python train.py --dataset="photos of plants and fungi (iNaturalist)" --horizontal_flip=true --loss="mse" --encoder_fused_qkv=false --encoder_bias="all" --encoder_qk_norm=false --encoder_drop_path=0.05 --encoder_register_tokens=2 --decoder_layers=6 --lr=0.0011 --eps=1e-06 --epochs=39.9 --warmup_steps=2820
Rows from block 2 of the encoder, named by matrix and row number. Rows with one number belong to one neuron. Each number is 128 + 32 x the weight over its row's rms, rounded and kept within 0 to 255. All counts start at 0. Numbers have three digits each. After the name is the row's rms in percent of the matrix's.
# gate: MLP gate (encoder.blocks.2.mlp.gate.weight, 640x320), inputs 64-127
# fc1: MLP up (encoder.blocks.2.mlp.fc1.weight, 640x320), inputs 64-127
# fc2: MLP down (encoder.blocks.2.mlp.fc2.weight, 320x640, transposed), outputs 64-127
gate.145 009:128000128128128128128128128128128128128128128128128128128128128128128128128128128128128128128128255128128128208128128128128128128128128128128128128128128128128128128128128128128128128128128128
fc1.145 007:128128128128128128128128128128128128128128128128128128128128128128128128128128128128128128128128128128128128128128128128128128128128128128128128128128128128128128128128128128128128128128128128
fc2.145 009:128128128128128128128128128128128128128128128128128128128128128128128128128128128128128128128128128128128128128128128128128128128128128128128128128128128128128128128128128128128128128128128255
gate.146 109:126128182236121127137134161122120131120135128130127147134164131127124134125127132124132103130152146119136130168128165124096144151131075047107101129137141124038106130110116129064095106123130205
fc1.146 120:132207020127127134127098129123085128115128247157128134139111131123138162175132137128103126196132133127185136146116153145175124120165133144148118129126112054197142123128138129118219131150119139
fc2.146 113:125127115123113090131124128123109129120139126126124133130126129119122156148120124122128123128130118255077129126074122131122133130138136109117191123120121132128137146126122129125125104123219132
gate.148 154:128127182133128128103087130130180138129142120129128137137128116117137088144131131120125133184134130127087138116163141127134128087109128127122129125097123130028200127095182128106055129102115145
fc1.148 126:145135076108131174139178130115120125129115131134128126127125129128137149123127116124129139132122162214140126131131121124128125177179128150117152127139142128154077135130124132255143070135130098
fc2.148 136:134147127122134175128134131099125128145130132124135128131106126109127133143070125113139127096134160099109138130122144129128135115086134129140167042128104102087101131128134143139134085116124136
gate.150 215:204118124127137105129058207102176134126129138124129047117055127055118097131117159136127126125148119216090125133122108128127103124124186141128186102128133128090121138098127142116132134137142112
fc1.150 259:082132141132100082126141135130128127131129128130107173130142124142125132120171116135127125128126145130148129105136123127128131123122129136134149128147127162115132128109125129034112081138154154
fc2.150 243:160114126129108057128050215119208128147119139123128135130120195109085145186130130153119107128129141194085128126087132146162127127115176141130195128133133138096124129123122127101243107153178118
gate.151 010:128128128128128128128128128255128128004128128128128128128128128128128128128128128128128128128128128128128128128128128128128128128128128128128128128128128128128128128128128128128128128128128128
fc1.151 006:128128128128128128128129128128128128128128128128128128128129128128128128128129128240128128128128128128128128128128128128148128128078128127128127128128128128128128128128128128128128128128128128
fc2.151 068:128128128128128128128128128128128128128128128128128128128128128128128128128128128128128128128128128128128128128128128128128128128128128128011128128128128128128128128128128128128128128128128128
gate.153 165:131140124144128144136068108137107086135066181129127126137138121133130107136128126163153125135124142128171141159125230118193109128099130134088071137068067127138170044130183151009114115074125155
fc1.153 169:114155117132123079130127118117129128116125132131132143142138123121148158126134128126103118135128160158121154189115213098143126124103127197130191126123103246170022121134176178144130076209120128
fc2.153 171:060132128128126099143159127076150129132143100128128134130126174155126152129136127086091142126126062145117050064117087119094144127133125119129154122160133134127088202123091116190158122166185098
gate.156 195:119131125128129112117095095129124129127110132185104131131184134119124149187129201129129136132125141139129125127123165132129126127105145100134101035029132116133144133132128153043134140120167173
fc1.156 228:148128137128124088179132127053124127084164114128129129127156130135129128054145118255138105118086131073255130138128091125139149138122130123135096153167134130127160108123106105136130089126127124
fc2.156 231:125120127173127129127139127090137128118132150131137135128186113128130129130130156149127124128130152132135135131117133121217136129127122124158104128122131103129189122154127124110142133150150143
gate.157 105:228112129092129142117137186130126126108067134119135120135132091118131123077081131126103137067083125087111137118135147128147149127047026067112255138130127127086117052127094128135128090156068177
fc1.157 111:121102134007128000127132190118127132120123137125134123124159116129127093127148050135095126046069118104153134051131121122140154129073052049129123128097129126127126057127125076143105094131130187
fc2.157 112:131109130141128064127129128128131122128122128135124127140120123129135136140126118089122140138107127181130127135108118131119113105164124125124193112118128129098132118140131101120137081134007138
gate.158 182:129153123144132150130139148113119125116122191129150183125069090166108101128127065221163134122127130048127103108091127154107144132129076074144140128133090129133121110129051153128127127122175103
fc1.158 179:130096120152135142129128106139119141113138097128125075127176131085130088169169133115121155148125083174108122125129136128139116141144140120111046121118143136125157114128170104051164146124084140
fc2.158 169:123140132128134132125106190133125127124121130132147126140093126138064097133129108155123130130121179000143124131112108132124126043119044096154119127126082087127155090174091128089103127097130124
gate.159 152:127174134129126133128118148125142085129084118124134133121108126218091094130126131129135186128125135045123127109095094153088184116162073120094128127106117121129132130126037131129051136124154150
fc1.159 127:135130132170131129132132147123129124141125130117144108129128125124128132127141147130160133133159154119121117141096137148133139132130126121126117122067094028133150155132124133049148144129128225
fc2.159 148:122128111150121078136097255111130127122115125128107145132084133180105152130158117109126110171131151137144122121153128128135130098117103064135138145156089126128132128108125132197083128196137133
gate.162 190:124127125080129099120126139099124137147110075128130199128150181091091162139201145155124128087128127136161145103128180137129140206126126083188112121108143126141123125124140121129081118160129128
fc1.162 175:127124142125129172124131134129184123148125094127178132145128126112126135127122170131144081053102076159128178130115136128110128180129111067171112129130078129108141172122149112061125120091138131
fc2.162 182:064128131083126140101128113130092129136171113128128136130135163110119135133147094130123225128127087125133124060159182136140129095129140074239152073087113168113052128127115128134121137179128132
gate.163 061:128120121131116109121135126167030125087129133123108112132148087168039176135108143132127111132099106136112128168126121131127128138134132128122128162121181150119128131127131125128130155138165129
fc1.163 073:125140131128140180127097144041233126131120128134129144125252129083139109128118125139136156128138192125162133104125129128124127122122126139099098129129102114144194120122128131126144127103128128
fc2.163 097:126130130131123123143124126129132145138128127114119128120105136140100126147127129122172126128144135255174129158124147122123129130117134128103131070129218160128131090110128128129141109126129000
gate.164 224:105129119127131142149127184127127126130108133137124131144127213127108129126138120180178005160072132128018125076121162128182127128161154146105107134126023104079136137126127104096111128115015063
fc1.164 221:135136142132102255057125148142141124123129104092128129127128128102155117126119100087109138057135123106129124128119245126119112132123132169125128129128127131133094127118128129160098097127132248
fc2.164 202:111148122136111179130130148203130126128100137128112129126154135131096128127131158145176062157099193112000130108139179127238105115132126151090146128165077084065089145131134120139098110123075108
gate.165 210:124136106123128125127126094088074133127121161129150126095173120137126103135112077132128132124132116132130119129125247133123110126160149132126140128121127140191111077127158135001129135186188130
fc1.165 154:130119122133123128128124114085126133129137162122119115074123126130119127129115073127128128125151122128144122129125224129177111125172191127139129121129128129128112122131126127128145162227095091
fc2.165 168:081124129118128127109145128128131130127129125129128132130123128084127126131141126094094130128128149127090128112129176119245133107129127107117118126126128140127096149128129130181141132127118126
gate.166 149:127110134121122144070117127082127116133130192128157130126140126129129131064158121121146112128168156132249123118128122094204124122124200134131142120233120106123137105123140071128132179118113137
fc1.166 155:121128128090129171122124128118128127125121147123132128125122128136117160108120127095124084136129121213091129121113136131146128081134165187129234130131138086117078127128127071255181129108076133
fc2.166 150:126123127059140092128122126239131145097127074133129125079132153135121093142129134155129111116128114103132110130152128126000129101132108127043132120114158087133126123155118121148125119023146052
gate.167 243:124167123255115124126140146116168121133129118126149126164127174125148069134129128128137126140127141144171177132135098128090130124126080169156130126158040105104127106135129113125124081074126108
fc1.167 180:121133128141119128164128140189237127135140115126126126117048172134134110141129113127131137140172122130126129156096104128111174129128127125127126129212106141089129082135129020118156123041129126
fc2.167 183:121120112128129119130132096123136129129101170128130139120110114130132144127126124073073129132129122252096111100133121128131158149127129125125134171130125137140126126117129130122179125133123128
gate.170 125:116127099128131133128115058128125129130199134128133128086130124131175136144131125130126123142157128185129131168099129127125121152154164137203141185137142123201128160154136130133107070140131126
fc1.170 152:176130123030128096158128125116031131128124201127127132128093131132121125134134128134129132137146093011143125132178128089131130122067124065044110086126129156113139119130119128128132145127110097
fc2.170 144:088123126130127192127131152130134127128129128127129131137125128126139147158125131118117087120132128113125134131122196127158129130135127186143168136129128100126096121192125132191123129160141228
gate.174 221:228111128215124122129033115116128127138134078131131106127194133137115112125142202126227095126130122144130146129123126129102121132132131111132119191139129115072137118088113065079107201080108175
fc1.174 169:122134029115118136149135095177126128080123135128129128121128127157182145081089129178106129136134127129127129158119083121130129142131117187125130158128128135155122128191128129234133133137130077
fc2.174 169:125182152123128145128138128095129135134124094126137141130115099133126126096126117091070133136128106086134128107125128144123124081129102129112152121142075127096103118121228150183133110112090133
gate.177 144:129126150153128051090128131054151140136129130165121125130191217194150131023118121127124105127126140127142124126138115129130128129138127148189119131129085139149114129118134158127150128134130129
fc1.177 164:144135106056129173160132134184124116112126124100138129127070036082121127238161144133134191120132120130118128129120132128126124130127129097076134123128174127116143119129096121126069129124128127
fc2.177 164:144138128120128087127124158116126124119123130126132092129175128115124131124165145145127128048129115160131130126118133126126129135149130127089155125125164127126126125126128128129061130143209130
gate.178 150:098127126126113156126161208128127139130129126133123127124126119124119130161130154151136127110179079139115140137118126125139141127131136129135144139137189123212146183129123114165124143138119129
fc1.178 172:127110129072127146141139189152119143112128123124129151152134108110128126163132127134132127127152143128128128152108135108157127128135131190173068136130126146206128127127135122131062130129131128
fc2.178 161:177128129128126016133120129105135124108133125090124172146150127126108110134125130141116107160133143191143127180183005127067128104104143100150130141126125141125128125119132127087169099128127083
gate.179 226:100099129025092250126151145127172137118133073120127134126150108123121154148096137142084122024132127121154130074127138128222173131130122135127121177136162151134137132123109132138122199129130229
fc1.179 232:119062130090084146124128178133128129123128114128130201170169023126099131137118159186065031121173126121194140032145085129185164126123129130176109166125163131155123134128126148144125191103126148
fc2.179 208:155127123128123052150129144109128124119126126118123159138120128123105134129127126180125130156127126182187127100188036093114128106034125111168128131132127130136107130126134129129127125092124090
gate.180 016:128128128129128122128128129125128126128127128128128128128127128127129128128128128128128128128128127128128128128128127128127128168128128168128129128129127128253255128128128128131128127128131129
fc1.180 022:128128128128128177128128128128127128128128128128128128128128128128128128128127128128128128128128128128128128128128128128163128128128128128128129128128128128000128128128128128000128128128128128
fc2.180 050:128128128128128128128128128128128128128128128128128128128128128128128128128128128128128128128128128128128128128128128128128128128128128128128128128128128128128128128128128128128128128128128128
gate.184 282:128138118129142117134128126134136100128115103195150140131199142199130132038155132129130103206083116175102129121116135127121120107092126132131128131149124126130179128130136103058132165127128065
fc1.184 173:123109131112132031127120140121118132140126131128158128161147131131173132129133129112127132132228080020242127228119178139028131172135123112119112138113131115130167127128146132245180134120104169
fc2.184 168:126081115126181158128118128131118131129128075126127122119124123188189167142100125155036125115128128106113063144131043128140107146086132184086159128141169092116069087120136129127100125128123164
gate.185 123:132124131131121136125127137103109156136130153055144133098092146127121089129159097184133189126130106113140129059112118081133149130163117128149114151209133120128096060124138091126151067117073130
fc1.185 127:131135128139122056132107135125132132123127119126129125151152131104129227123113123125124162122100142121116153129202138131088122127128133160137133082125124139035133095063175132255166101151126128
fc2.185 117:108134120128124139127134126168126133124151135130126121067111149132076128148155123097128137202139127108066118132130158123178127125126125082135131080107132105137167143161128130151130229137134129
gate.186 142:133133115172127039191131124109039155138125142153129163124129189101134124134015108145124130138131071127129110022128181075121124152085160126153159086158114128134126131131238129130133091119076112
fc1.186 137:134130116129138122129109062071024148127128128144109177120115199105130130147128108198139128130131133106143107124127141132166125129118130077128119128142126089127168075093122127176138130224026121
fc2.186 155:123141160124120182104130198186225128155131100111105126160128117151125128126255128090130128116125131118131128157115116188128130120133105108127122171104066127116090145133120128139135167142222128
gate.187 158:121153149124125255103127161151141131124128127123147129132119165126127073140134131100124126077122128087078136110126216130166130130142120159126120129134129139125084127131127121128091124125120151
fc1.187 179:179152111155121148127177139166130123128158135139138128127135057130128175124138129127152123141162200137093127167150224122088139141126131111139129104151122152114189129128110132113149134157128128
fc2.187 159:152161106124128160123140126144126138133193128117141123130137095130161177155115142126133122139149174091095129174146255127190160148133135119129103126112196128129155148125108138144075137155091175
gate.188 173:117111087110123135127121122194133127125187129120133119128123112113228147128107037185130130128124132142131148093081123126133129158127129138103116138128175136147142126129177127141131119086198134
fc1.188 144:038100133124124140121123142146127129173128139141130128132127106124129128121035120037125125196125124147076136127138119127096121132224115128123129126131107134129127130130145133085174128128073119
fc2.188 145:126143125126129118128130132107128130119136101129242132197106116140131152201121128122128120159133181128124129105070133127147127094124126125148127028179054104131133126122134132106088178130154137
gate.189 183:131149086125123115118126125153117124050125126132111076129126127109124134142129125057127205125088131151121128104129109149128127125127114048065138127125153137132167116139103120186101139130127061
fc1.189 161:126137126148108121112129139131121126132103131127114028138127128144115114180096123121116141130022128112134204074090131120124123124116037078125135143157125093097136107134130124136105100120127130
fc2.189 195:130082127131129099124130124127129135121109188085126128131134090127127127126158130171105134136128127085139129127137137098128130128128127124140130119099083128115147127242239130116159189125115255
gate.191 248:128128146127171196147124131131125186122128127101114127130122131130122127167105146182130096127157217120081138126122131139222188131139131148121141241129150120118082055130126174105098125154125128
fc1.191 255:197130129140132061127134129127124152128128129128128129124133141129132115128126186227142132150138137121128128153130001125128160129138118140127156139123129110112128089147126137121122143148147061
fc2.191 221:127127129131098005127135124135121130129128127129132127144129100057101127026165143125149131105130101170183128132130128124012135121131125114130126077125090128127203168141129127129180144091131107
gate.192 166:130131134196145158127084210141127127131126128151120161128106128125112128119129124175132122125158136103179128049119128088090126126130129169120189051159121130201123119153130132128171160131050116
fc1.192 141:127142135128127135123128126129134121136129176126158127127131128144128113125108121138072136218134129142126126135110126126115133119134126182090148124100129125120127090153131127056192135127065141
fc2.192 151:060096126119128193127161107084154129147128124146133123133128143125130139129114125132127128126120147056152142070120143141229105133132128128189114097128120123118128130177134125159255194129075201
gate.193 115:121116116126119116124129130149146128138127118141106137129131132130111137129148125123130104144124131166115128106128208141200127127128116169139127188161084132123132115124141127000121119139129144
fc1.193 130:126011093127122155154110171093121134122128141120120118125111105123120126129120125169124238124123126101118069158127106129123128129125135130101093205130133108161207131142111129129145191095123144
fc2.193 111:137120123127125127113142134106124147129115127150133090125139046128141045095114131225138127039131064063188126136166131127115132117141118129126157164105126138155149126255115106179148149116047097
gate.195 091:163131114015129128128110124145127124104113134130124126159133210107104118012138158081128143153082151168150137116129131096146130125074119137156095116125144121135142145116117117163116136127129110
fc1.195 097:070131135141120138137133145081137123128132129124125134106135128135129247132130101137128126070141124127122126109122116134135140127135129093093142134130128183130127126104122135133112080107194130
fc2.195 115:126123130107130172129123129123127128127101132132119135128131196129120099109105165128129127129138116181117128124127136129082119125131127118044126126116203107128116138131113133104182146122147129
gate.196 179:127133122155190129129160172162170116151106085133180070130109022129122155111183165143219141106117127157129129194110128128104132140181124128126104128126132113129150162127070102119118198162159131
fc1.196 194:127120133146145126132134156149137128130082115128222073133066000129110190125191169129129098128122108123092128255125130142109128128105100119121051132129138125128149194138075129115106204172133130
fc2.196 180:118122120121131158128131062151123139128141132129127153128133129128129122129122123125127061131134133102122109196134124129140126122018132150149143127126112134129116129129123131157153126149107123
gate.197 130:156099107000118103139130134062115127131104140122128112122134123114099132061093136158128119134086255139145124255139114130242128134134127205106124126178111119107124126134123127116137117158122137
fc1.197 139:112113140124132045149120100195121130122139141128146157114155157159139119118159162132134111159176115132161111120105133128128157132151129095152128136125166127121124123081111128110107121136149128
fc2.197 146:128126127255130206130123139130116127128138208128137097128101129119127129138226127099136127146130157111112128057129128125127128143106121070130084127136126076128201127103129157135093153124113168
gate.198 243:107128157160145126127106126089137183125234129128131046122119140129210110164140128119128161152131141110095130122098141182132126128169120131118160167121117128119216122133132142102158073124127148
fc1.198 175:101026133090135128136120121096144140132172113069131128133129127054139125164125128134129117128179106127109125141127125135235148252148064082128061122094115110116176118129128168092122128134074160
fc2.198 197:125131127128156144134153172126122130130129120130143127129024154172165126199130117119109119146118135123061114120082094127184097114128126107172154121126139112132127129138127127127107153133147182
gate.199 122:131131128128133145130124144136133129136128076137134131118107155127137126123095125112129134124131091122104128113120145124097128127079131125131171127131121121129099166135128123249127122036103132
fc1.199 142:127199132118118135108130156142127123159109127146132216155135076119130214140128124101162154149129167121125132135128135132121126131141127126074122122098094141100104093128163118072136131131136134
fc2.199 140:173068116225134129097124129092129165092132097127132089117140190130122004130177126129119133135140128084130145078127122130160116145102121124114115126150145123054168129111122124173118189123124125
gate.200 022:128128128128128128128128128128128128128128128128128128128128128128128128128128128128128128128128128128128128128128102128128128128128128128128128128128128128128128128128128128128128000128128128
fc1.200 019:128128128128128128128128128128128128128128192128128128128128128128128128232128128128128128128128128128128128128128128128128128128128128128128128128128128128128128128128128128128128128128128000
fc2.200 017:128128128128128128128128128128128128128128128128128128128128128128128128128128128128128128128128128128128128128128128128128128128128128128128128128128128128128128128128128128255128128128128128
gate.202 011:128128128128128182128128128128128128128128128128128128128128128128128128128000128128128128128128128128128128128128128128128128128128128128128128128255128128128128128128128128128128128128128128
fc1.202 014:128128128128128128128128128128128128128128128128128128128128128128128128128000128128128128128128128128128128128128128128128128128128128128128128128128128128128128128128128128128128128128128128
fc2.202 008:128128128128128128128128128128128128128128128128128128128128128128128128128128128128128082128128128128128128128128128128128128128128128128128128128128128128128128128128128128128128128128128128
gate.205 096:122155148153127255129131151132124140149129121127109128128062129144104183130127121126159131129128128082122129131126255132116131095128141139157087129158122091111088126121114143125122159103137205
fc1.205 116:127129132000127127128206118159080112130129126112128130136142036126124125128148136255140120125144133164103133091111133142160212125122120111128152141187116153127137129127091129127136123141113123
fc2.205 095:222153134104125082129138149121141126104143122128132143129204110140067240128182128246132000138143174143133128108128117130137132051102127113128129134122210132129159123125125131129102130117064112
gate.206 181:112184136126133255124127155162126129140118146129120097125108109138122168130109126064125126103120138128011130108132245126189119122129127141127128142151124130129093146122135133129062093113118181
fc1.206 185:128132128117127094089110128104167130130134140143136090073125083148134126151237041121135158136085136126095054085156131191098106142137122163133154120117108127113126142127134128129147076128129136
fc2.206 175:111125097139121016152097108129133132089125139198091098112124042133127151117144044117120162114070129195129107092132086131117126115059130136128128062127129127129130185171127103124133132100140089
gate.207 194:129126122130125135149115171126178127179132091127131156127124197090109127128190137187113095125125177098147130125053127128124208151091129142132019181151125127140111127127128123090059119138195127
fc1.207 184:124122103255128150166112119106172138210102126134135121128085142167127130121083129091132043202145133168131135143126130129136127125134128115117133126141034096118126120133128126170161118135126110
fc2.207 189:098126121128136149136174113116121129131128128132128143132172042121141132130118128112127126158128131156125129067238127126171131126111133120129127137129134149126123136044126143184131130106131121
gate.214 181:128199122162114121161098129104128131128193134130130120116126125160129083129100115089131123123173117106167118105130095131000129125101128122141147075141107130125146067105076152147127138084130132
fc1.214 165:086125118069127128145128126127085113127172153126122123115132129155123123119136119129125136106127063127128127126132135129193105039101127104144127108124128138121043129125134133137128129129122129
fc2.214 174:160153122129132127129128126174128134128139129128159129128049150160132125146128132139158129120130125129120128145029121128122130139129130127133104115134053100133242130152142132129146132100134255
gate.216 102:181125121166106121144131125134128135134130133112124000122040130138115143129222111123124124131141128145121135106143141117128129115159138121156126126202131140126132121107128132123138143130129128
fc1.216 103:105127143158120121129131148121172127128125071129129200126162137114120069127076129129119120129125129157101127129126088135058136121080130155127168131133123129118131077129128124234131126125090073
fc2.216 100:079125128139118202156132128157202134131164123122123179125127134141131169132084122113137130104140147132128130163164111128126162153130129132146127091107121132124150123154135128144161173202138135
gate.218 199:162127127255127080124031124135150127104120127119049086176123130107137128106088193129101144139128122183188125067141119155114129158127135177113121149185133128112144128009124128083130122128065127
fc1.218 189:129134024109125114173147176120128123120118130129095123125140132128145112136134132119131129127146141130091129137152128122135122123121132064122128132066187125129088137128125129119119132147175128
fc2.218 198:121126126133115133110116132084130128172132128127138130121127136129127082142126129151128124128132116143186207095127139128143130129123127133160105130106140129126128128102124134134104131128142032
gate.219 202:100110129100063186134160163113143164136142137126129129166126092133191127088127086109118128248130140157171092062154104153139127130144124126133128130128041136138130103131180131094050126057156143
fc1.219 240:122128128186220009119105146130135108136094134129128127128128143106076126130158142150147139032131102130065166131081131126125128129170126134125137140128159117086117153129127126045136129227129114
fc2.219 234:108126127140143128125135154082115136122132140128191126128120019128156127076092110120126130172129124135152122039139121126135126174179106134156145151153056133157137134132145160050060150137159212
gate.220 112:102143100125124130116125062039187126130140121135125129134158106127148136130137136173147126123144148126181155073123132118179128128105140127167107117129148095142128130062124126128130148124090132
fc1.220 120:122159122090129125116110056068173169129133126130123128130129097130129144133129140139153128125135137128186166116114152129164127131124136123165125129140148101133115126069125129110124141112105136
fc2.220 131:128114166130125130120117158130134125128138127128137183122098172135126095137128125000059140191128131023117113129128101125128127089131105123177125122128120139094148123158133124176121168131071130
gate.221 101:137129130108132118134127173161127129132128123127125160137127199116122129127188129161130112123121105232119131120117133127172124120164131138166128134137137131123128129127138106126105126132117043
fc1.221 096:117129129128122219125126128127124142133128127130128129130118125141081136127127130099127072124125128130123130128130243128182126118129126127129103125128130121126119136126124119000113122129134246
fc2.221 094:139252153105129114128155222133130102130127152098122121145128255124126131148145131154123105131119139228107129126126137135146128111112144137126131171128138132132124136128132127123105094127128116
gate.222 021:128128128128129128128128128128128128128128128128128128128128128128128128128128153128155128128128128129055128128128128128128128128128128128128128128128128128128128128128128128000128128128128128
fc1.222 017:128128128128128127128129127133128129128220128127127127128129129130125126128145128128128128128128128129125128128128129128128128124125128128128128127128129127127128129128128128018128128128089128
fc2.222 028:128128128097128000128128128128128128128128128128128128128227128128128128128128128128128128128128128128128128128128128128128128128128128128128128127128128128128128128128128128128128128128128128
gate.225 132:130174110165117122102128109204158124160126128125043130137123194129136115132188077164128103131138129122126133032139176130118119128126188161111162132130125138193128122128115137119087166126123139
fc1.225 123:128127127100129094125047095156121124127117150126087149120129132129138122132127130135109126140140182129151128129125126136149136133125144137115153167131128166142129124129128128177056122129144050
fc2.225 127:116198154104134129121159150124063127134127131137171145121119126124116129136128129113126135124101139177137128135118131140106129116133174160127134122130114145117079169130136110119185059122127050
gate.229 174:098122151136153123127133121133170123127127118176132154126130034122126131096135131158200104147148193188128097123056152141124128143135119114093139115203132133121127184132108130129125145088185109
fc1.229 198:128144089125089130127128138133091128125126130086128113134127226132130114176123119121091158106072088106120138129181091075126126093126140234154141126059119130133118083133200100128138040159099131
fc2.229 187:152141123109128067129128182127117128126116128129107125125154129104125141125160133161124095091131130134134128122119127129125127152134128120125151128136133125130127125117131125122053112157232130
gate.231 164:129127141177129133098035147000140129124132128127138132118133131131142129121084133127124093132185122145091136111136143118128129123111176142131176126153069116127095116130131122149138127150127128
fc1.231 188:129112136052132115092120126126128129125128098122222127081138125128139126117113135123114113133231138129128155172131162137144128127199168139168173134222012129124126119139151109124141118125112128
fc2.231 188:148127134000127129126171128176126129129128064129130125120126123128135096124133132152136127105131127082134125169129131129136128128233143138123131137123128186137106121182128126038116119113128114
gate.232 011:128128128128128128128128128000128128128128128128128128128128128128128128128128128218128128128128128128128128128128128128128128128128128128128128128128128128128128128128128128128128128128128128
fc1.232 014:128128128128128128128128128203128128128128128128128128128128128128128128128128128000128128128128128128128128128128128128128128128128128128128128128128128128128128128128128128128128128128128128
fc2.232 048:128128128128128128128128128128128128128128128128128128128128128128128128128128128128128128128128128128128128128128128128128128128128128128017128128128128128128128128128128128128128128128150128
gate.237 092:151125128127129000120128101114107109126121101128131127120133110123142110108122137127156145111126111132142125123119051129085117132082142155139134095094129124162134142125128122138131163130129082
fc1.237 105:129222178131161106224146150123133158118229137123140157128117110135140125159130115117155118143179128128083122230161185121144127130077132119186128124107135149136142125132118127125053129125153128
fc2.237 097:126000102111067139116125133118127121130132067132103109127150131096131206068127126145081127066119115128204130100125000126122119128152129229125128135169158130118112126127141133123136125141125131
gate.241 250:128133126175158124125036041136128201067106141133134135126128156127106134135210130121118161135128127184128119081158161152105128128118120122136140101130120125121199140131128126119097149101111125
fc1.241 205:134125126108128096129142183089124132110181148058093097170133134118115131129023127128126154250129133137088127130124141128170128125134137123094125164127165150054156122126142128127120129130026141
fc2.241 207:130129126133131176140124020129147127102109126155128126125084142133140156132164127130137129102125121116119126128121126131033141130131132128158174127121005114125154125128131058127166102089125216
gate.242 173:133113127141121091130084235054128129121126127139117128069165137129129129123058141134129126141133155120089128147231104130127125111170146224125129126129110050128129128104125117138116093140114132
fc1.242 218:127185151123138233128167069166197121129127128127125127163127070128129131125127127131136133081109109148135114104005132123144136143128116060020158129120221125126115108129127128093137155074178127
fc2.242 193:151129128142128103127137127096120125107128131126127124125222146104136136164132130140134047126128138130119126123128120117116119138128136151064234126124153079138118133146125129193095125128134136
gate.244 161:124130134094130088137136122126153115133109099127141047142132045128131132142125101120122159126046248128066079200174128134211133129132065116159217119144119161173189114156121099130138129108127042
fc1.244 151:135135142148129172130180148139134128181077108128105111129073123140104106128154128112137132111118108042129114092139124129106131132132125054133128127134130054131150131131110133095143140126128176
fc2.244 149:129101127095127109130152093135128129128128086105124104131143086120119129116122063125123127123117132149035109175177167133201127124122076123127222125137136163128133100194190129136192064192036126
gate.245 188:228137131128124118084125183203129121121147128082144127128122146125109126124133211130113128171124146149131130231137113128117130118186123155131124129131127178137153148162129127152128128124128037
fc1.245 170:144112129129125126049128066137109129112134133068127127127060124125094132129104129111120131071130130138189208126130141125071170208125125154129122115118115149154115156143116132141199135128120147
fc2.245 170:139139131131087110080148218175129105135127129080132129153144143125087119125222178130126129172126129129082131133135122138148127139176130129126128127149120129104138171166127131151131144136126149
gate.246 158:108179090133124134186122074105127118128144127128116138124234232129128125119125096105198127173129120174049121122128139123120131132177136087073135123116173125129134058046131094130104110115104133
fc1.246 164:130139081135134077127111021130126113114149128127125166130128198124129125126121097132176095128126103123114129125081142127096127115107160062134128130129124148127129092141126117122128131086124112
fc2.246 170:129133123118123095124103099172107126128128131136127130127100129146128125133116126160129111122160130120184126128123135125145128125060129128163108126150121120138126126128114139038091128112130130
gate.247 116:130138126116130134125106124127157126137124124136123127126095115123133089159106223110116154220128128133097138129221108102166128125108138123151129128119126085128168174147173124130071140029125128
fc1.247 109:120131126088148146126127117120153125147128123134134130125104092122128127128028126096131156116126081146132129125167200070124125122107135135223146130129125105107106130133127130000130150055111227
fc2.247 115:130120155142144138122130123222135125117035122127127118123125148129131012136141149119128132133115173134000108197126121148088136159129129128107111138116118101123135141175197000210129132131165133
gate.248 023:128128128182128120128128128128128128128128128128129128128128127129128128128102128128128127127109128128128128129128128128128128128128128128128130130127128129128127000128128128128128128128128128
fc1.248 024:128128128129128129128128251128128128128128129128129128128128128128128128227128128128128128128128128128128128128128128128127128128128128128128127127128128127128128128128129128127128128128128128
fc2.248 029:128128128128128255128128128128128128128128128128128128128128127128128128128128128128128128128128128128128128128128199128128128138128128128128128127128128129128128128128128128127128129128128143
gate.249 018:128128128128128128128128128128128128128128128128128128128128128128128128128128128128128128128128128128128128128128128128128128144128128128128128213128128128128128128128128128128128128174128128
fc1.249 015:128128128128128127128128128128128128128128128128128128128128128128128128128128128128128000128128128178128128128128128128128128255128128128128128128128128128128128128128128128126128128128128128
fc2.249 034:128128128128128128128128128128128128128128128128128128128128128128128128128048128128128128128128128128128128128128128128128128128128128128128128128128128128128128128128128128128128128128092128
gate.252 134:081127136161134121125133211140128150127144130125133129101136122133126063125129162129137122127128096134059129116123126128154128091131106130145181144129137125162139130135136127137130132126123122
fc1.252 155:158130118063125129133125075102126081128112116130127128188114127125125213128117077127125126128129153122167127130134130124109127158125139125127114094128126132103117127117127128118125124135125128
fc2.252 151:129135127128127237131132125145107128130128128125135118126166115129127163121125128124133123114126122109060117135125255127156120143135131166052149130153171120128064126127121129184031117135115153
gate.254 072:128138170255125116128117127126142128125142128129134162128135153107102185125134160124130005255145133132153128127131128128060128120094129120145072116149128129121128125100128128098119255129129128
fc1.254 070:104130142119127092133069118128145125118165128131121130115123156132126168126139136091128129128138127131181128134130089130104122123129152128142000160129140130127125127023129130056129255122134130
fc2.254 082:121124115041124122123127127149131131113127141117125132128116126124127129125124123111125167128129124143131130127120136145132129142137125140129107163139115126120071127129153126123149105134045128
gate.255 152:121131142064126082110111149128110142129109126124128130154117142128134133203194140120104127143139138177128128113101108133159127129126132136123189030154128130134131127125158123109138098132154128
fc1.255 182:130132141101108144125110128128136128126129118130129144129137134129147135255129129106041129128142130129141143096134125126132129126104215143097127000129149122124146127122129102184222128124139129
fc2.255 161:125107129125128189126125100129127128121142135128132190150169108129154128183128166126124132127134195091116144161135117123143127127075182188113105095129134125130131126128142111159199123104098098
gate.256 157:105125129118120129128113113049096154129188114123153140125152122124152164128130130149128110119141140049130129171000143177171128155119122126116000123124237124120050117084144121125119126186146153
fc1.256 173:240129100115135033122122164203166101127118147139124095129134134131126100121255129143134162136127145137142131124235099118119152129146135134149168130131076126178198129151083129128133156125089109
fc2.256 176:125148127226127141130091126077128126136133197124120125129127126130125146106118125137138128128123050161132130111126122118126149145029131118129131123123132086140240130120121128133128132144172189